config.toml
win_length = 512
targets = ["emotion"]
hidden_act = "relu"
stem = "single"
loss = "cross_entropy"
residual_init = "zero_last"
optimizer = "muon"
momentum = 0.85
max_grad_norm = 1.0
epochs = 43.7
weight_decay = 0.5
Rows from block 5, named by matrix and row number. Rows with one number belong to one channel. Each number is 200 + 20 x the weight over its row's rms, rounded and kept within 0 to 999. All counts start at 0. After the name is the row's rms in percent of the matrix's.
# convs1: 3x3 conv (model.blocks.5.convs.1.weight, 96x96x3x3), inputs 22-32, a 3x3 kernel for each
# convs2: expand pointwise conv (model.blocks.5.convs.2.weight, 384x96x1x1, transposed), outputs 192-287
convs1.28,097,203,181,213,208,230,190,230,201,198,192,189,175,202,211,181,202,206,168,204,187,164,193,190,210,205,217,218,173,198,194,242,231,215,221,199,184,205,195,186,217,186,206,193,157,165,192,172,175,184,246,206,192,200,197,196,197,224,185,210,185,196,197,214,168,180,173,229,173,207,223,228,217,210,205,200,151,182,186,179,204,204,177,211,185,215,168,172,198,179,197,196,170,172,166,187,181,197,202,204
convs1.29,101,231,179,210,193,176,175,211,219,221,156,208,191,177,191,237,244,192,221,218,223,182,215,202,198,203,178,184,222,208,202,182,199,225,218,226,202,202,169,222,181,212,209,181,155,209,168,194,184,182,202,172,204,189,176,216,184,212,206,214,200,180,206,172,216,213,176,183,211,244,181,191,215,171,225,227,193,169,225,176,224,192,222,189,217,204,199,166,210,196,190,174,183,211,197,207,199,192,188,190
convs1.30,098,179,230,209,184,212,225,221,186,187,236,215,207,226,207,223,168,173,200,200,184,183,187,197,226,189,179,187,189,167,202,217,195,222,202,198,147,180,192,213,241,197,191,226,203,194,189,217,178,187,208,202,200,202,237,221,214,186,161,195,192,188,214,186,242,206,166,223,235,212,186,164,192,186,186,231,199,169,177,186,190,195,159,188,178,196,182,175,216,223,187,242,220,207,196,188,195,168,175,201
convs1.31,103,190,170,193,203,201,181,191,208,217,179,179,182,192,192,193,207,170,251,191,175,202,228,205,167,194,181,229,201,183,222,229,216,226,184,216,199,249,191,193,205,193,215,187,161,216,165,195,235,178,223,193,205,212,193,243,176,182,156,188,234,190,210,181,176,200,211,171,190,195,195,218,204,226,184,196,214,172,228,195,195,195,198,204,241,202,209,192,212,199,167,169,159,197,211,211,178,199,220,200
convs1.32,100,225,186,219,191,192,183,205,170,205,219,227,182,229,204,215,223,189,205,205,211,149,192,191,194,214,195,175,203,216,206,217,187,206,184,190,172,214,167,218,200,187,232,195,202,186,224,187,166,192,190,215,210,208,203,206,173,190,217,220,172,209,193,175,183,207,187,173,204,178,211,169,172,194,190,197,213,175,220,221,198,191,197,185,210,194,202,206,211,183,200,197,235,154,209,180,207,224,185,197
convs1.33,108,192,193,215,212,198,191,168,199,201,188,200,198,204,232,191,216,243,184,185,209,204,222,217,246,177,223,204,215,209,158,210,264,181,198,165,194,162,222,199,168,237,205,192,214,192,197,237,217,205,186,220,211,210,200,204,212,224,231,171,191,199,198,178,207,192,198,213,196,192,222,231,202,200,227,192,177,208,189,182,213,175,189,193,191,184,164,193,216,197,192,208,200,196,173,206,186,226,191,208
convs1.34,102,194,209,189,198,227,238,191,225,211,178,158,169,177,208,169,167,232,197,185,183,188,178,212,212,186,198,184,191,212,181,206,221,201,165,223,193,220,216,238,197,158,249,166,174,210,164,196,217,187,179,240,215,209,202,185,204,173,185,187,159,211,175,238,189,190,192,200,208,197,203,181,191,225,197,208,190,200,183,212,157,186,236,204,189,203,188,215,185,156,196,159,184,205,170,221,214,206,194,167
convs1.35,102,183,167,224,193,208,218,184,197,201,198,206,194,171,186,227,202,208,206,188,184,190,178,213,202,181,193,216,187,196,186,181,206,230,187,200,209,183,216,201,215,181,205,201,216,188,208,217,185,204,216,224,193,197,164,203,191,209,230,210,207,191,198,188,190,215,200,191,200,167,151,236,190,182,208,189,210,177,200,221,202,209,171,219,221,203,202,205,195,169,231,164,185,218,205,175,214,209,164,212
convs1.36,096,226,207,201,209,150,191,192,223,200,204,200,182,204,204,188,213,172,183,169,195,202,188,240,203,222,223,219,207,192,193,179,202,212,230,237,206,185,172,176,230,206,197,182,178,198,196,212,216,196,190,186,188,207,157,194,221,182,189,242,191,204,203,171,189,212,218,218,232,210,234,190,222,227,215,201,204,230,253,207,228,239,186,213,205,217,210,228,190,194,206,209,230,210,193,195,190,222,218,194
convs1.37,099,200,187,170,227,165,210,213,198,185,204,180,194,261,184,227,210,200,171,212,241,190,201,212,216,170,197,241,212,182,190,223,184,230,181,226,220,264,203,189,254,217,204,181,188,224,207,196,218,166,197,185,193,214,177,176,172,182,182,176,195,234,210,244,230,222,195,191,165,205,209,204,184,168,166,217,208,177,190,216,198,211,216,217,203,196,194,192,198,193,224,204,196,192,193,227,213,199,191,169
convs1.38,099,185,196,205,167,197,199,204,201,178,188,166,206,200,171,154,215,215,187,167,196,172,179,214,197,216,234,200,179,228,193,202,184,183,198,179,183,183,168,189,177,168,207,185,186,234,185,207,182,176,188,194,189,173,194,177,219,230,187,166,178,212,209,212,187,184,186,213,197,220,251,197,201,161,212,210,207,189,176,178,188,201,237,199,200,208,215,174,223,195,207,184,198,173,205,228,214,173,217,214
convs1.39,096,180,178,197,224,210,195,184,202,203,192,202,176,151,196,182,185,220,180,188,228,207,177,208,194,176,228,223,185,191,221,167,189,246,210,203,240,183,190,175,195,200,234,212,194,186,233,208,205,222,188,198,183,148,198,195,205,190,222,224,227,204,171,197,198,177,198,235,174,206,177,224,217,186,206,225,184,209,219,198,183,223,179,182,228,221,225,213,190,215,191,190,225,203,197,173,217,211,232,229
convs1.40,096,200,208,195,201,230,158,213,187,233,198,219,192,177,173,250,196,217,178,205,199,202,160,194,216,146,199,198,188,176,195,192,214,190,242,157,233,189,197,198,196,201,208,201,200,175,191,171,191,188,194,178,194,213,211,177,190,216,197,214,187,180,198,182,193,208,199,198,234,195,181,200,177,182,201,199,194,184,263,195,170,199,219,204,186,205,210,183,175,193,206,215,207,205,177,189,193,192,185,199
convs1.41,103,206,184,210,211,196,188,196,167,215,209,195,193,183,172,193,192,202,200,224,209,170,198,191,153,220,245,223,232,184,196,227,215,199,236,138,181,211,173,228,174,205,158,196,160,172,164,204,186,203,231,216,152,171,201,208,172,240,205,191,200,199,192,206,199,226,187,164,193,210,185,227,193,167,185,201,234,211,209,215,231,190,212,208,193,202,205,219,194,185,194,205,217,194,206,170,211,230,205,177
convs1.42,100,217,200,195,205,213,169,199,189,216,196,192,204,167,224,185,184,238,176,226,187,196,183,216,204,177,215,197,231,196,222,191,215,215,179,200,213,184,158,210,225,186,228,176,223,174,157,189,165,195,195,170,274,207,207,232,182,200,238,197,149,188,188,199,230,202,216,214,185,194,210,179,213,222,190,191,249,185,215,176,181,213,193,215,188,202,211,210,236,195,208,166,202,184,182,179,213,210,177,213
convs1.43,104,207,190,220,221,181,225,202,189,188,203,203,155,200,166,205,188,226,201,212,202,207,195,195,235,196,207,210,168,198,196,189,182,171,167,195,215,210,200,197,210,186,177,184,191,236,162,221,202,187,195,228,198,180,165,181,173,187,173,224,209,184,239,214,177,215,179,167,215,184,183,224,210,185,191,214,209,212,197,216,192,212,187,221,201,183,192,204,170,203,200,146,197,167,208,198,216,219,214,213
convs1.44,093,178,180,190,206,185,206,203,181,220,211,189,204,168,209,227,221,180,220,203,207,209,221,156,211,200,169,189,193,202,186,170,189,221,192,215,146,174,194,180,217,186,196,220,217,182,182,206,181,207,189,194,215,235,199,183,196,196,174,209,220,203,187,198,176,178,205,200,233,211,231,226,198,188,226,215,214,169,186,203,204,200,226,208,185,221,209,198,201,194,186,199,222,219,194,185,205,191,210,252
convs1.45,099,199,206,205,230,216,226,188,209,201,208,204,190,232,196,192,188,213,191,182,191,242,233,225,220,213,170,190,232,191,176,196,209,190,210,233,213,225,215,225,233,185,183,220,218,169,188,226,189,179,228,169,153,174,192,222,176,194,208,189,220,181,224,210,184,209,190,204,207,218,215,168,198,234,197,232,188,199,208,218,204,190,196,183,184,231,185,173,192,187,195,193,213,191,206,156,198,218,214,195
convs1.46,102,179,210,235,188,205,178,213,186,184,163,220,214,159,207,214,171,183,233,197,241,177,180,192,169,170,229,209,195,205,184,219,206,207,222,245,222,168,188,198,157,188,197,200,161,194,191,185,197,215,196,190,194,196,207,205,211,237,195,190,181,201,174,188,220,204,227,201,174,170,208,181,225,191,181,215,185,199,176,203,215,202,186,192,198,178,198,196,181,183,218,187,206,242,194,199,230,213,178,179
convs1.47,098,211,230,201,182,204,176,183,182,184,228,187,162,158,207,227,210,194,206,203,191,202,183,205,206,211,196,187,194,202,183,183,184,238,174,165,211,220,180,178,182,196,160,195,217,198,166,196,201,213,197,214,217,211,186,200,209,213,229,200,127,217,205,239,209,198,208,208,186,160,195,195,191,162,202,187,210,215,237,191,200,208,206,173,230,219,202,163,213,227,211,218,191,232,194,178,211,196,205,201
convs1.48,097,228,202,210,189,196,231,230,241,208,178,173,202,194,182,211,180,221,196,204,199,207,174,230,221,200,229,229,231,233,204,211,210,203,175,175,208,163,205,198,208,253,190,180,197,215,195,181,185,201,196,189,193,192,182,188,225,211,204,207,216,171,189,201,215,197,196,189,172,237,182,238,203,171,207,165,197,199,186,196,181,213,199,186,204,179,226,196,237,191,236,186,187,233,195,197,193,180,192,186
convs1.49,104,199,191,189,205,231,243,173,175,190,177,169,194,174,194,222,164,201,193,211,209,177,188,228,192,213,206,172,183,192,221,172,198,228,191,166,214,224,227,234,256,207,187,173,211,167,186,205,217,197,165,204,182,210,182,196,205,184,193,190,194,199,193,194,222,219,173,163,173,191,223,169,187,202,191,210,190,212,173,158,190,192,210,171,176,181,169,177,214,206,172,216,202,222,184,221,202,174,201,182
convs1.50,100,185,161,203,184,184,198,210,194,210,194,179,179,193,205,181,196,178,220,184,175,204,166,192,193,230,246,175,197,190,190,221,185,204,185,230,208,207,195,158,189,160,192,241,199,241,230,196,193,206,212,172,201,186,214,209,189,184,209,214,156,200,200,207,168,169,181,205,212,181,195,198,195,217,199,221,201,169,138,190,192,175,198,171,166,200,199,149,222,221,217,236,202,196,208,214,207,203,225,188
convs1.51,100,169,212,205,177,198,165,165,212,155,204,203,223,162,237,174,192,223,206,205,211,207,188,188,166,228,200,188,182,247,186,193,218,186,194,210,181,205,231,169,198,188,149,205,214,202,206,189,199,209,206,216,202,185,224,211,178,222,172,198,199,202,182,194,202,200,195,213,223,155,204,192,164,192,201,221,196,189,226,207,213,221,198,216,195,239,162,190,191,193,202,214,159,210,195,203,208,182,198,210
convs1.52,103,208,184,186,200,170,225,196,202,190,218,196,200,181,166,188,185,244,218,188,187,191,224,187,200,202,203,187,201,193,191,203,194,229,232,158,190,207,159,253,179,195,188,188,234,193,194,212,177,171,205,214,191,159,193,187,215,199,209,211,213,181,226,196,206,209,194,205,224,193,209,239,197,184,180,194,197,189,175,198,168,170,209,199,203,211,201,220,187,207,206,227,192,176,197,203,214,158,200,177
convs1.53,095,205,209,177,166,211,219,172,196,196,240,172,215,206,172,206,199,170,195,202,181,217,219,200,214,209,183,170,186,187,161,204,168,215,176,203,187,198,180,166,252,198,199,173,163,193,161,195,241,226,201,178,212,181,209,174,198,169,230,210,142,198,208,223,212,165,212,225,201,195,181,198,203,173,213,217,200,204,179,209,197,206,177,206,200,193,203,175,197,199,204,214,200,209,187,185,230,202,220,191
convs1.54,107,171,180,207,219,196,217,160,201,181,195,187,217,157,177,194,235,187,209,217,190,241,207,207,185,206,199,230,210,213,179,194,237,209,184,208,217,169,211,199,202,191,232,198,189,182,241,218,219,228,216,210,167,164,190,199,188,175,213,202,185,193,195,192,195,179,201,208,194,172,200,200,204,193,257,189,209,208,195,212,204,185,208,203,201,213,224,184,200,186,200,191,220,197,195,171,179,226,193,208
convs1.55,100,215,188,168,177,203,156,214,234,217,186,203,190,149,234,239,188,184,228,199,202,172,175,196,203,216,192,185,209,216,186,186,194,181,211,237,194,167,207,178,153,233,212,182,185,190,229,187,237,215,189,196,198,217,198,227,172,220,186,200,187,205,188,216,218,200,233,204,160,225,214,212,169,206,168,209,177,185,235,181,190,207,254,197,201,205,182,178,184,219,198,195,220,164,230,209,202,188,188,213
convs1.56,099,216,220,188,208,214,240,203,210,195,210,187,238,146,189,202,189,218,236,185,203,192,178,214,177,183,224,183,220,212,205,207,180,184,195,169,202,202,194,221,171,177,199,165,199,195,159,259,154,179,203,209,193,178,230,220,204,196,253,199,178,224,212,209,217,197,204,227,191,173,192,172,156,229,200,178,213,187,197,209,206,181,212,201,176,208,202,189,202,183,172,193,196,209,166,177,192,215,176,216
convs1.57,099,171,223,188,237,220,189,192,195,189,197,222,207,194,177,192,199,202,189,196,204,194,219,221,212,177,252,195,216,207,213,159,221,205,213,230,186,148,211,219,164,229,211,210,219,210,166,240,165,220,206,186,185,197,201,176,194,181,199,180,173,168,198,200,160,168,197,192,239,189,203,208,203,237,159,225,204,221,207,194,212,182,181,217,175,180,211,197,184,237,219,217,238,202,199,177,176,180,179,169
convs1.58,101,190,168,212,219,208,188,202,181,207,207,196,196,182,208,207,211,200,182,200,229,196,162,173,179,213,226,204,171,197,201,197,204,201,226,217,223,216,218,193,223,196,202,258,215,191,234,186,162,208,187,220,195,198,180,200,167,174,180,224,201,227,192,196,179,200,186,175,188,197,181,172,218,167,202,213,209,229,232,203,219,203,202,214,201,205,193,199,171,180,192,199,207,178,204,215,212,200,183,206
convs1.59,105,234,196,186,213,170,148,204,209,193,191,182,211,171,214,210,195,226,215,169,192,188,214,202,192,199,219,195,231,193,204,200,213,182,157,205,189,205,211,235,203,225,226,176,203,198,198,191,197,185,172,233,198,186,183,237,200,178,186,241,194,217,203,186,230,191,167,182,219,175,210,260,220,209,167,187,170,252,158,199,194,182,179,198,207,221,206,198,246,240,193,189,179,210,184,185,234,214,211,219
convs1.60,104,215,197,209,158,199,238,181,200,210,164,228,171,202,208,196,221,185,214,186,221,190,173,203,191,205,188,205,215,179,178,180,197,206,231,203,203,192,155,228,181,191,192,244,190,169,175,204,213,223,201,185,179,224,218,212,179,209,158,156,220,190,203,194,191,217,206,172,158,195,200,159,200,220,198,216,204,220,228,187,202,219,175,186,203,168,198,227,200,209,192,205,193,209,195,208,216,217,188,225
convs1.61,099,176,214,197,201,199,233,193,187,172,180,199,198,260,200,221,228,207,214,178,234,207,266,219,204,178,206,198,195,213,197,195,219,237,191,208,200,176,179,160,172,191,202,210,214,236,190,207,182,198,200,157,203,185,206,214,208,193,199,179,166,184,202,197,185,176,224,230,179,178,212,182,209,228,168,177,186,182,233,178,207,212,199,205,207,191,207,177,202,199,211,225,206,183,203,214,211,215,208,196
convs1.62,099,183,216,193,188,169,206,228,219,181,148,191,168,201,197,175,235,165,183,206,218,249,179,207,187,220,204,208,188,183,186,231,196,213,157,207,198,208,194,186,149,182,205,203,195,221,183,171,202,195,217,237,227,200,193,214,199,210,220,205,194,180,209,191,185,170,222,210,218,177,224,206,154,213,218,201,192,235,242,165,188,227,205,204,211,199,201,214,167,213,196,212,196,249,188,186,219,240,186,226
convs2.28,108,207,203,197,193,186,168,206,216,161,247,199,180,206,187,189,215,206,173,172,175,197,206,225,156,190,153,188,208,191,188,203,197,199,191,233,220,158,201,190,197,204,192,216,197,193,214,182,182,213,219,252,182,190,176,171,171,184,185,212,182,191,194,194,194,188,180,221,178,178,199,202,230,190,211,232,211,185,211,170,179,196,160,198,179,190,203,176,184,207,198,191,240,167,209,197,178
convs2.29,098,184,194,200,193,207,254,205,205,189,203,224,208,207,172,210,220,191,185,189,190,213,215,191,161,227,136,184,172,214,158,156,205,195,210,184,138,209,208,222,204,232,174,215,199,249,221,203,193,188,220,193,174,199,222,198,197,205,222,227,177,168,187,218,210,211,223,174,216,192,200,186,190,182,217,209,204,190,195,166,200,205,179,241,179,194,210,187,188,244,232,184,177,216,200,204,240
convs2.30,093,201,205,204,203,184,222,192,203,209,182,208,223,192,174,203,218,181,205,200,201,214,231,174,233,214,197,205,228,193,188,175,193,202,162,213,214,158,200,161,204,221,223,233,222,208,213,204,235,190,184,206,214,207,200,175,231,219,197,230,158,176,231,223,185,208,198,170,169,221,229,159,197,188,226,193,218,209,189,193,249,201,263,183,211,210,222,198,231,194,188,217,196,212,205,209,196
convs2.31,098,198,174,201,201,175,214,191,188,198,190,209,186,216,191,207,209,227,248,214,189,189,183,260,226,172,190,210,159,209,182,224,205,206,209,242,178,194,204,165,207,167,236,221,201,197,208,214,161,204,180,195,176,186,222,230,193,270,201,166,214,122,198,227,208,204,176,237,195,255,202,185,192,181,186,175,197,192,207,207,189,200,191,209,161,199,193,221,190,199,195,197,229,215,205,206,192
convs2.32,109,156,209,184,206,226,196,196,177,187,180,191,191,209,216,208,200,189,207,171,198,203,186,209,161,201,162,205,197,166,212,155,229,197,188,200,264,229,199,229,197,212,245,200,195,180,204,219,204,209,211,197,195,182,198,179,196,197,226,222,156,200,188,199,201,190,219,164,169,191,208,225,199,247,224,196,197,179,185,229,235,204,194,193,199,204,191,191,169,236,214,201,237,242,196,204,174
convs2.33,100,225,184,183,194,202,171,194,190,185,185,189,230,202,194,200,216,212,235,193,212,226,222,219,195,193,210,215,211,201,183,234,202,164,233,189,202,220,196,219,203,198,200,202,204,200,229,191,201,217,203,186,191,247,169,197,196,224,159,211,173,188,198,187,227,221,170,186,204,175,199,215,193,222,202,184,198,185,179,163,185,214,194,192,203,191,195,224,212,239,206,168,236,212,201,204,181
convs2.34,096,175,232,198,203,220,161,202,249,194,238,178,222,203,175,145,229,197,190,194,202,177,238,174,182,188,231,201,191,207,185,227,207,209,190,202,200,202,203,182,195,179,243,153,195,179,186,183,176,221,220,214,197,202,218,169,215,221,205,206,218,181,217,209,195,229,238,237,210,217,212,201,189,224,217,232,208,196,207,204,231,202,205,232,188,185,183,178,216,255,212,198,206,195,200,206,201
convs2.35,108,195,214,221,201,227,180,202,177,213,221,204,147,180,196,216,213,186,181,206,191,194,212,186,212,174,154,176,193,186,231,194,213,222,203,219,183,200,201,175,205,183,199,197,172,252,199,213,192,195,210,193,183,182,188,158,178,211,192,216,220,145,213,210,195,248,209,187,186,178,188,199,199,203,201,195,185,222,203,173,179,202,201,192,163,201,235,206,217,160,170,229,227,211,207,200,205
convs2.36,100,204,177,183,210,205,228,201,195,205,231,194,181,205,197,223,204,196,199,197,202,190,239,210,198,207,189,215,199,219,176,189,214,206,160,223,192,204,186,210,208,210,189,197,186,192,222,210,154,153,189,229,201,186,167,207,206,204,238,208,153,177,165,196,196,196,176,192,218,226,195,195,228,181,206,212,209,220,211,169,203,215,186,210,166,215,234,218,200,239,229,196,198,232,191,197,189
convs2.37,100,169,177,212,214,198,176,207,167,188,177,173,238,221,228,198,179,193,201,163,208,167,232,204,191,196,200,212,186,206,208,205,200,199,154,130,185,203,191,196,194,206,239,228,182,195,190,216,173,213,244,184,203,179,169,177,214,214,203,214,200,226,182,191,190,182,218,205,187,197,187,176,213,215,213,210,200,215,194,208,256,192,212,230,236,197,206,177,195,195,182,190,201,215,200,210,185
convs2.38,099,181,191,184,191,173,244,180,223,189,211,178,175,210,209,187,219,199,213,215,193,196,224,209,201,204,132,246,225,195,204,193,212,215,179,204,230,178,190,176,194,188,171,173,204,201,189,190,182,223,217,225,213,222,211,188,183,185,194,182,175,218,204,206,206,188,185,235,220,192,194,206,190,179,203,213,207,175,190,194,203,207,168,241,205,206,204,172,199,235,217,187,222,196,196,201,178
convs2.39,110,207,161,187,204,237,210,198,211,188,217,193,218,204,193,237,193,199,192,197,181,200,223,230,192,172,168,199,164,193,179,195,198,205,202,210,192,194,200,207,198,225,196,196,181,217,200,190,191,212,207,244,186,191,222,183,205,210,186,192,155,177,239,187,197,205,209,192,227,159,220,194,204,196,185,203,208,222,192,222,214,191,158,222,190,187,204,188,208,228,216,196,220,195,202,192,222
convs2.40,097,205,182,209,211,195,226,200,220,240,235,191,202,197,138,237,238,200,223,193,198,219,204,199,215,195,172,227,220,201,207,226,220,196,215,207,228,204,193,216,199,214,233,236,213,151,193,244,206,184,219,242,189,186,173,220,183,192,229,212,168,216,180,202,210,208,203,169,194,199,197,216,201,199,261,201,191,224,187,187,236,200,239,184,184,192,191,220,201,187,184,231,190,219,207,198,221
convs2.41,098,164,191,187,191,235,234,205,211,211,170,189,222,194,222,195,195,200,198,200,199,180,182,186,193,181,200,204,192,214,228,201,202,202,203,229,186,253,200,228,208,187,197,173,185,196,220,185,203,217,208,203,193,176,199,162,205,178,226,263,232,156,195,197,160,208,208,197,199,187,171,194,222,225,234,218,213,175,195,186,216,199,213,221,175,191,189,194,191,180,197,170,213,181,204,187,223
convs2.42,103,174,221,195,200,233,216,202,208,211,205,219,168,190,219,202,156,206,229,216,203,213,222,218,241,181,191,191,209,177,190,201,206,193,229,215,208,175,193,177,209,231,219,253,186,222,215,192,184,196,188,217,173,220,194,233,186,198,191,210,226,198,191,205,206,197,177,188,176,195,194,218,193,188,188,174,188,182,203,202,204,201,215,198,184,191,196,233,187,215,174,178,230,192,199,198,194
convs2.43,094,168,224,189,206,199,202,202,217,199,198,193,178,188,168,209,205,202,191,208,226,181,199,211,138,200,155,195,201,205,180,168,233,197,178,172,194,217,188,214,202,197,194,170,200,209,232,182,191,184,214,252,214,195,189,236,195,210,211,179,234,212,217,236,210,188,185,214,194,195,217,212,196,208,195,220,192,167,204,191,209,205,189,215,182,205,193,190,216,229,189,199,226,239,198,201,202
convs2.44,104,223,191,197,199,214,259,208,202,208,215,184,193,208,222,195,225,194,188,213,205,227,194,203,194,199,238,247,137,166,197,238,222,190,220,211,210,206,193,224,196,236,193,186,204,178,179,186,176,202,216,233,199,195,179,188,202,226,217,192,209,209,200,187,200,190,191,207,212,201,225,192,203,176,206,189,200,216,212,194,222,199,157,192,211,192,171,220,197,168,168,219,212,220,201,208,179
convs2.45,097,196,209,199,195,189,217,186,236,181,200,199,200,254,200,180,229,208,220,209,186,207,200,225,183,208,165,186,203,239,167,190,212,188,193,225,169,221,184,185,194,230,159,206,202,181,204,162,234,187,201,223,209,181,189,186,217,211,204,172,199,178,219,194,218,179,188,212,229,194,208,199,199,206,204,229,168,218,206,190,253,206,204,218,186,203,217,171,189,149,189,221,186,199,203,207,215
convs2.46,100,201,186,210,204,155,194,198,192,239,197,202,248,224,191,203,203,202,235,196,199,174,229,219,176,199,196,197,177,212,218,203,183,196,186,243,204,213,189,219,196,224,189,183,216,183,209,224,221,184,200,200,202,194,181,227,182,182,189,202,202,192,211,250,179,217,161,186,184,207,180,158,214,212,239,183,182,183,209,229,194,204,184,174,181,178,163,170,210,209,192,226,175,204,198,200,262
convs2.47,100,211,213,209,210,220,217,194,178,227,218,210,191,201,185,184,188,203,200,167,199,188,182,194,226,215,243,193,189,225,176,184,188,194,196,231,238,200,197,195,195,169,203,169,200,203,196,214,201,206,207,159,213,188,218,198,204,214,228,195,200,215,185,209,214,200,135,198,251,217,189,190,215,184,227,195,198,188,213,208,171,196,220,211,234,209,229,214,199,200,192,218,174,197,197,198,190
convs2.48,106,193,205,203,193,220,194,203,213,221,210,213,157,181,220,212,195,196,181,210,203,199,229,186,191,212,185,205,205,212,207,200,189,205,185,213,201,195,199,206,204,195,214,219,189,168,186,151,199,175,196,208,179,204,179,212,218,196,182,213,234,144,172,187,197,199,202,243,181,243,180,201,194,197,238,168,185,172,217,179,196,201,161,179,197,214,185,188,212,193,206,196,255,196,202,195,187
convs2.49,098,192,198,201,210,242,191,196,181,189,178,173,181,208,202,198,168,185,195,175,212,217,161,189,231,234,148,188,203,201,212,231,217,222,215,193,190,226,204,189,191,185,184,210,202,236,206,176,174,189,203,188,205,200,233,225,183,271,194,192,170,156,210,195,230,211,216,188,219,175,151,178,202,203,181,185,228,191,202,196,199,190,204,180,191,204,220,170,188,230,221,168,216,216,201,192,193
convs2.50,099,221,210,204,201,238,187,218,214,186,162,196,201,158,205,203,234,224,184,179,214,201,195,211,216,209,195,260,183,187,234,168,214,198,169,198,200,206,198,173,196,207,214,215,196,207,132,201,197,212,207,189,233,202,197,221,171,175,190,215,190,175,211,236,171,200,222,232,205,195,201,192,193,173,198,231,167,186,201,170,212,199,229,192,253,212,192,179,198,218,177,187,204,178,204,205,127
convs2.51,104,187,181,214,191,177,189,189,223,204,195,193,221,242,199,182,196,203,172,190,201,179,161,182,183,180,167,169,180,212,184,189,185,216,205,177,199,182,205,182,191,194,233,212,203,194,203,172,195,205,188,188,198,211,196,153,197,221,181,176,240,177,197,199,165,188,189,189,254,179,195,217,205,182,221,200,205,205,199,185,192,204,157,205,151,211,192,210,198,191,199,178,233,221,199,204,222
convs2.52,106,206,208,213,205,182,213,199,192,169,182,216,170,193,197,180,238,193,184,228,194,168,171,200,182,224,203,217,205,194,227,195,232,210,209,209,242,209,209,150,207,230,204,215,208,226,212,189,175,206,191,208,204,190,183,206,218,231,191,191,233,250,203,209,192,216,189,188,184,222,176,207,198,228,209,239,201,179,192,194,164,188,203,207,191,201,215,213,227,212,200,185,237,187,198,199,218
convs2.53,094,220,217,218,190,229,187,181,183,238,176,230,178,232,232,214,174,206,199,165,210,209,215,149,228,191,213,195,228,242,223,184,203,210,231,202,218,218,211,235,193,196,175,201,204,163,211,198,238,178,198,183,199,213,178,194,208,203,222,221,207,208,200,194,227,199,192,211,148,220,201,185,207,198,215,203,195,204,199,177,185,196,215,211,214,192,230,201,187,139,189,198,188,200,203,206,219
convs2.54,099,168,197,197,190,200,170,193,216,212,230,185,178,187,201,191,184,201,197,167,204,211,168,196,167,205,197,177,217,220,197,205,212,199,223,196,131,200,207,197,207,189,206,206,220,139,248,208,183,197,185,223,213,222,199,192,216,185,232,235,235,158,202,197,207,175,246,213,220,176,211,195,212,187,217,224,220,180,204,241,166,193,170,213,193,194,186,202,199,251,231,213,211,213,202,196,212
convs2.55,102,221,191,203,203,169,167,202,166,240,207,174,197,202,164,201,199,218,211,215,206,212,219,208,184,204,163,172,166,209,207,175,202,207,200,185,228,183,198,231,199,188,192,198,193,195,222,180,167,206,173,200,195,190,225,190,202,249,191,188,132,209,209,219,201,195,193,192,192,206,207,207,206,187,179,164,195,179,213,233,199,202,186,147,206,189,207,220,193,209,204,220,217,191,201,198,146
convs2.56,096,175,212,215,212,199,187,202,203,244,184,173,198,176,198,182,208,219,216,174,202,209,195,233,214,222,211,237,178,222,183,175,201,195,252,199,225,207,202,197,202,227,206,181,200,197,245,154,163,204,196,187,198,221,196,179,197,171,228,169,233,195,246,198,190,181,196,202,192,195,203,184,213,209,179,191,188,201,208,185,215,212,215,217,165,195,205,192,183,152,196,170,210,179,208,201,198
convs2.57,098,225,216,201,203,218,247,200,188,193,224,172,189,171,196,205,163,188,177,202,193,198,223,190,262,198,204,199,217,193,197,187,195,201,184,224,157,210,208,183,200,182,189,196,201,206,151,224,189,199,177,193,188,190,181,201,170,180,204,207,180,213,205,197,203,183,244,222,245,180,206,211,206,214,198,201,207,181,202,218,221,193,197,198,206,210,179,179,193,252,225,172,189,163,202,193,225
convs2.58,095,220,236,204,197,165,169,196,181,217,232,181,253,156,179,181,199,195,213,212,213,183,198,202,200,198,189,191,209,205,190,171,181,208,214,225,171,226,196,168,205,214,217,198,202,167,194,209,174,226,224,240,182,229,229,180,211,161,185,195,202,194,192,169,188,195,189,200,207,185,194,194,190,218,187,208,195,188,198,211,188,205,168,195,178,195,220,190,207,222,207,180,168,198,198,194,201
convs2.59,101,179,157,199,194,200,193,202,223,203,162,210,215,179,176,206,246,201,169,192,186,176,188,215,166,187,192,196,220,185,141,233,221,185,188,202,210,157,210,182,198,225,202,201,216,164,185,184,174,185,196,222,200,205,181,183,197,223,209,183,171,214,219,207,209,215,213,199,230,227,171,200,194,234,170,226,176,197,190,194,175,198,216,222,138,202,203,163,229,250,192,217,203,223,205,212,222
convs2.60,102,230,186,202,183,204,194,199,179,216,226,194,218,187,207,202,168,197,195,192,200,189,215,204,162,209,187,205,207,192,200,205,210,204,213,228,200,132,197,158,205,185,195,229,199,223,206,214,189,182,212,236,207,268,195,210,212,215,165,197,200,210,208,214,200,233,206,216,184,199,201,183,211,256,187,204,236,192,197,234,200,179,205,235,223,186,195,240,186,159,220,172,213,193,194,200,207
convs2.61,103,219,191,212,191,197,219,193,180,214,214,208,196,223,210,183,154,208,232,186,205,177,210,183,202,207,235,205,228,182,230,200,192,200,222,209,182,270,180,195,193,155,189,157,184,184,209,230,228,207,209,195,199,190,213,215,177,167,192,232,195,210,193,186,216,191,189,189,185,210,210,213,207,217,179,194,211,212,185,170,174,195,171,227,203,212,210,168,205,227,182,147,185,189,196,195,186
convs2.62,095,225,225,202,194,211,163,183,190,173,195,206,197,206,229,190,201,209,196,225,200,179,196,218,200,174,220,196,229,194,177,203,218,206,164,199,267,209,187,162,205,207,200,196,197,198,178,181,165,190,155,197,206,166,204,200,194,192,174,183,239,208,229,194,194,207,197,190,174,220,211,199,171,198,185,210,212,197,195,168,248,200,213,199,156,203,184,212,183,195,173,183,205,199,194,201,219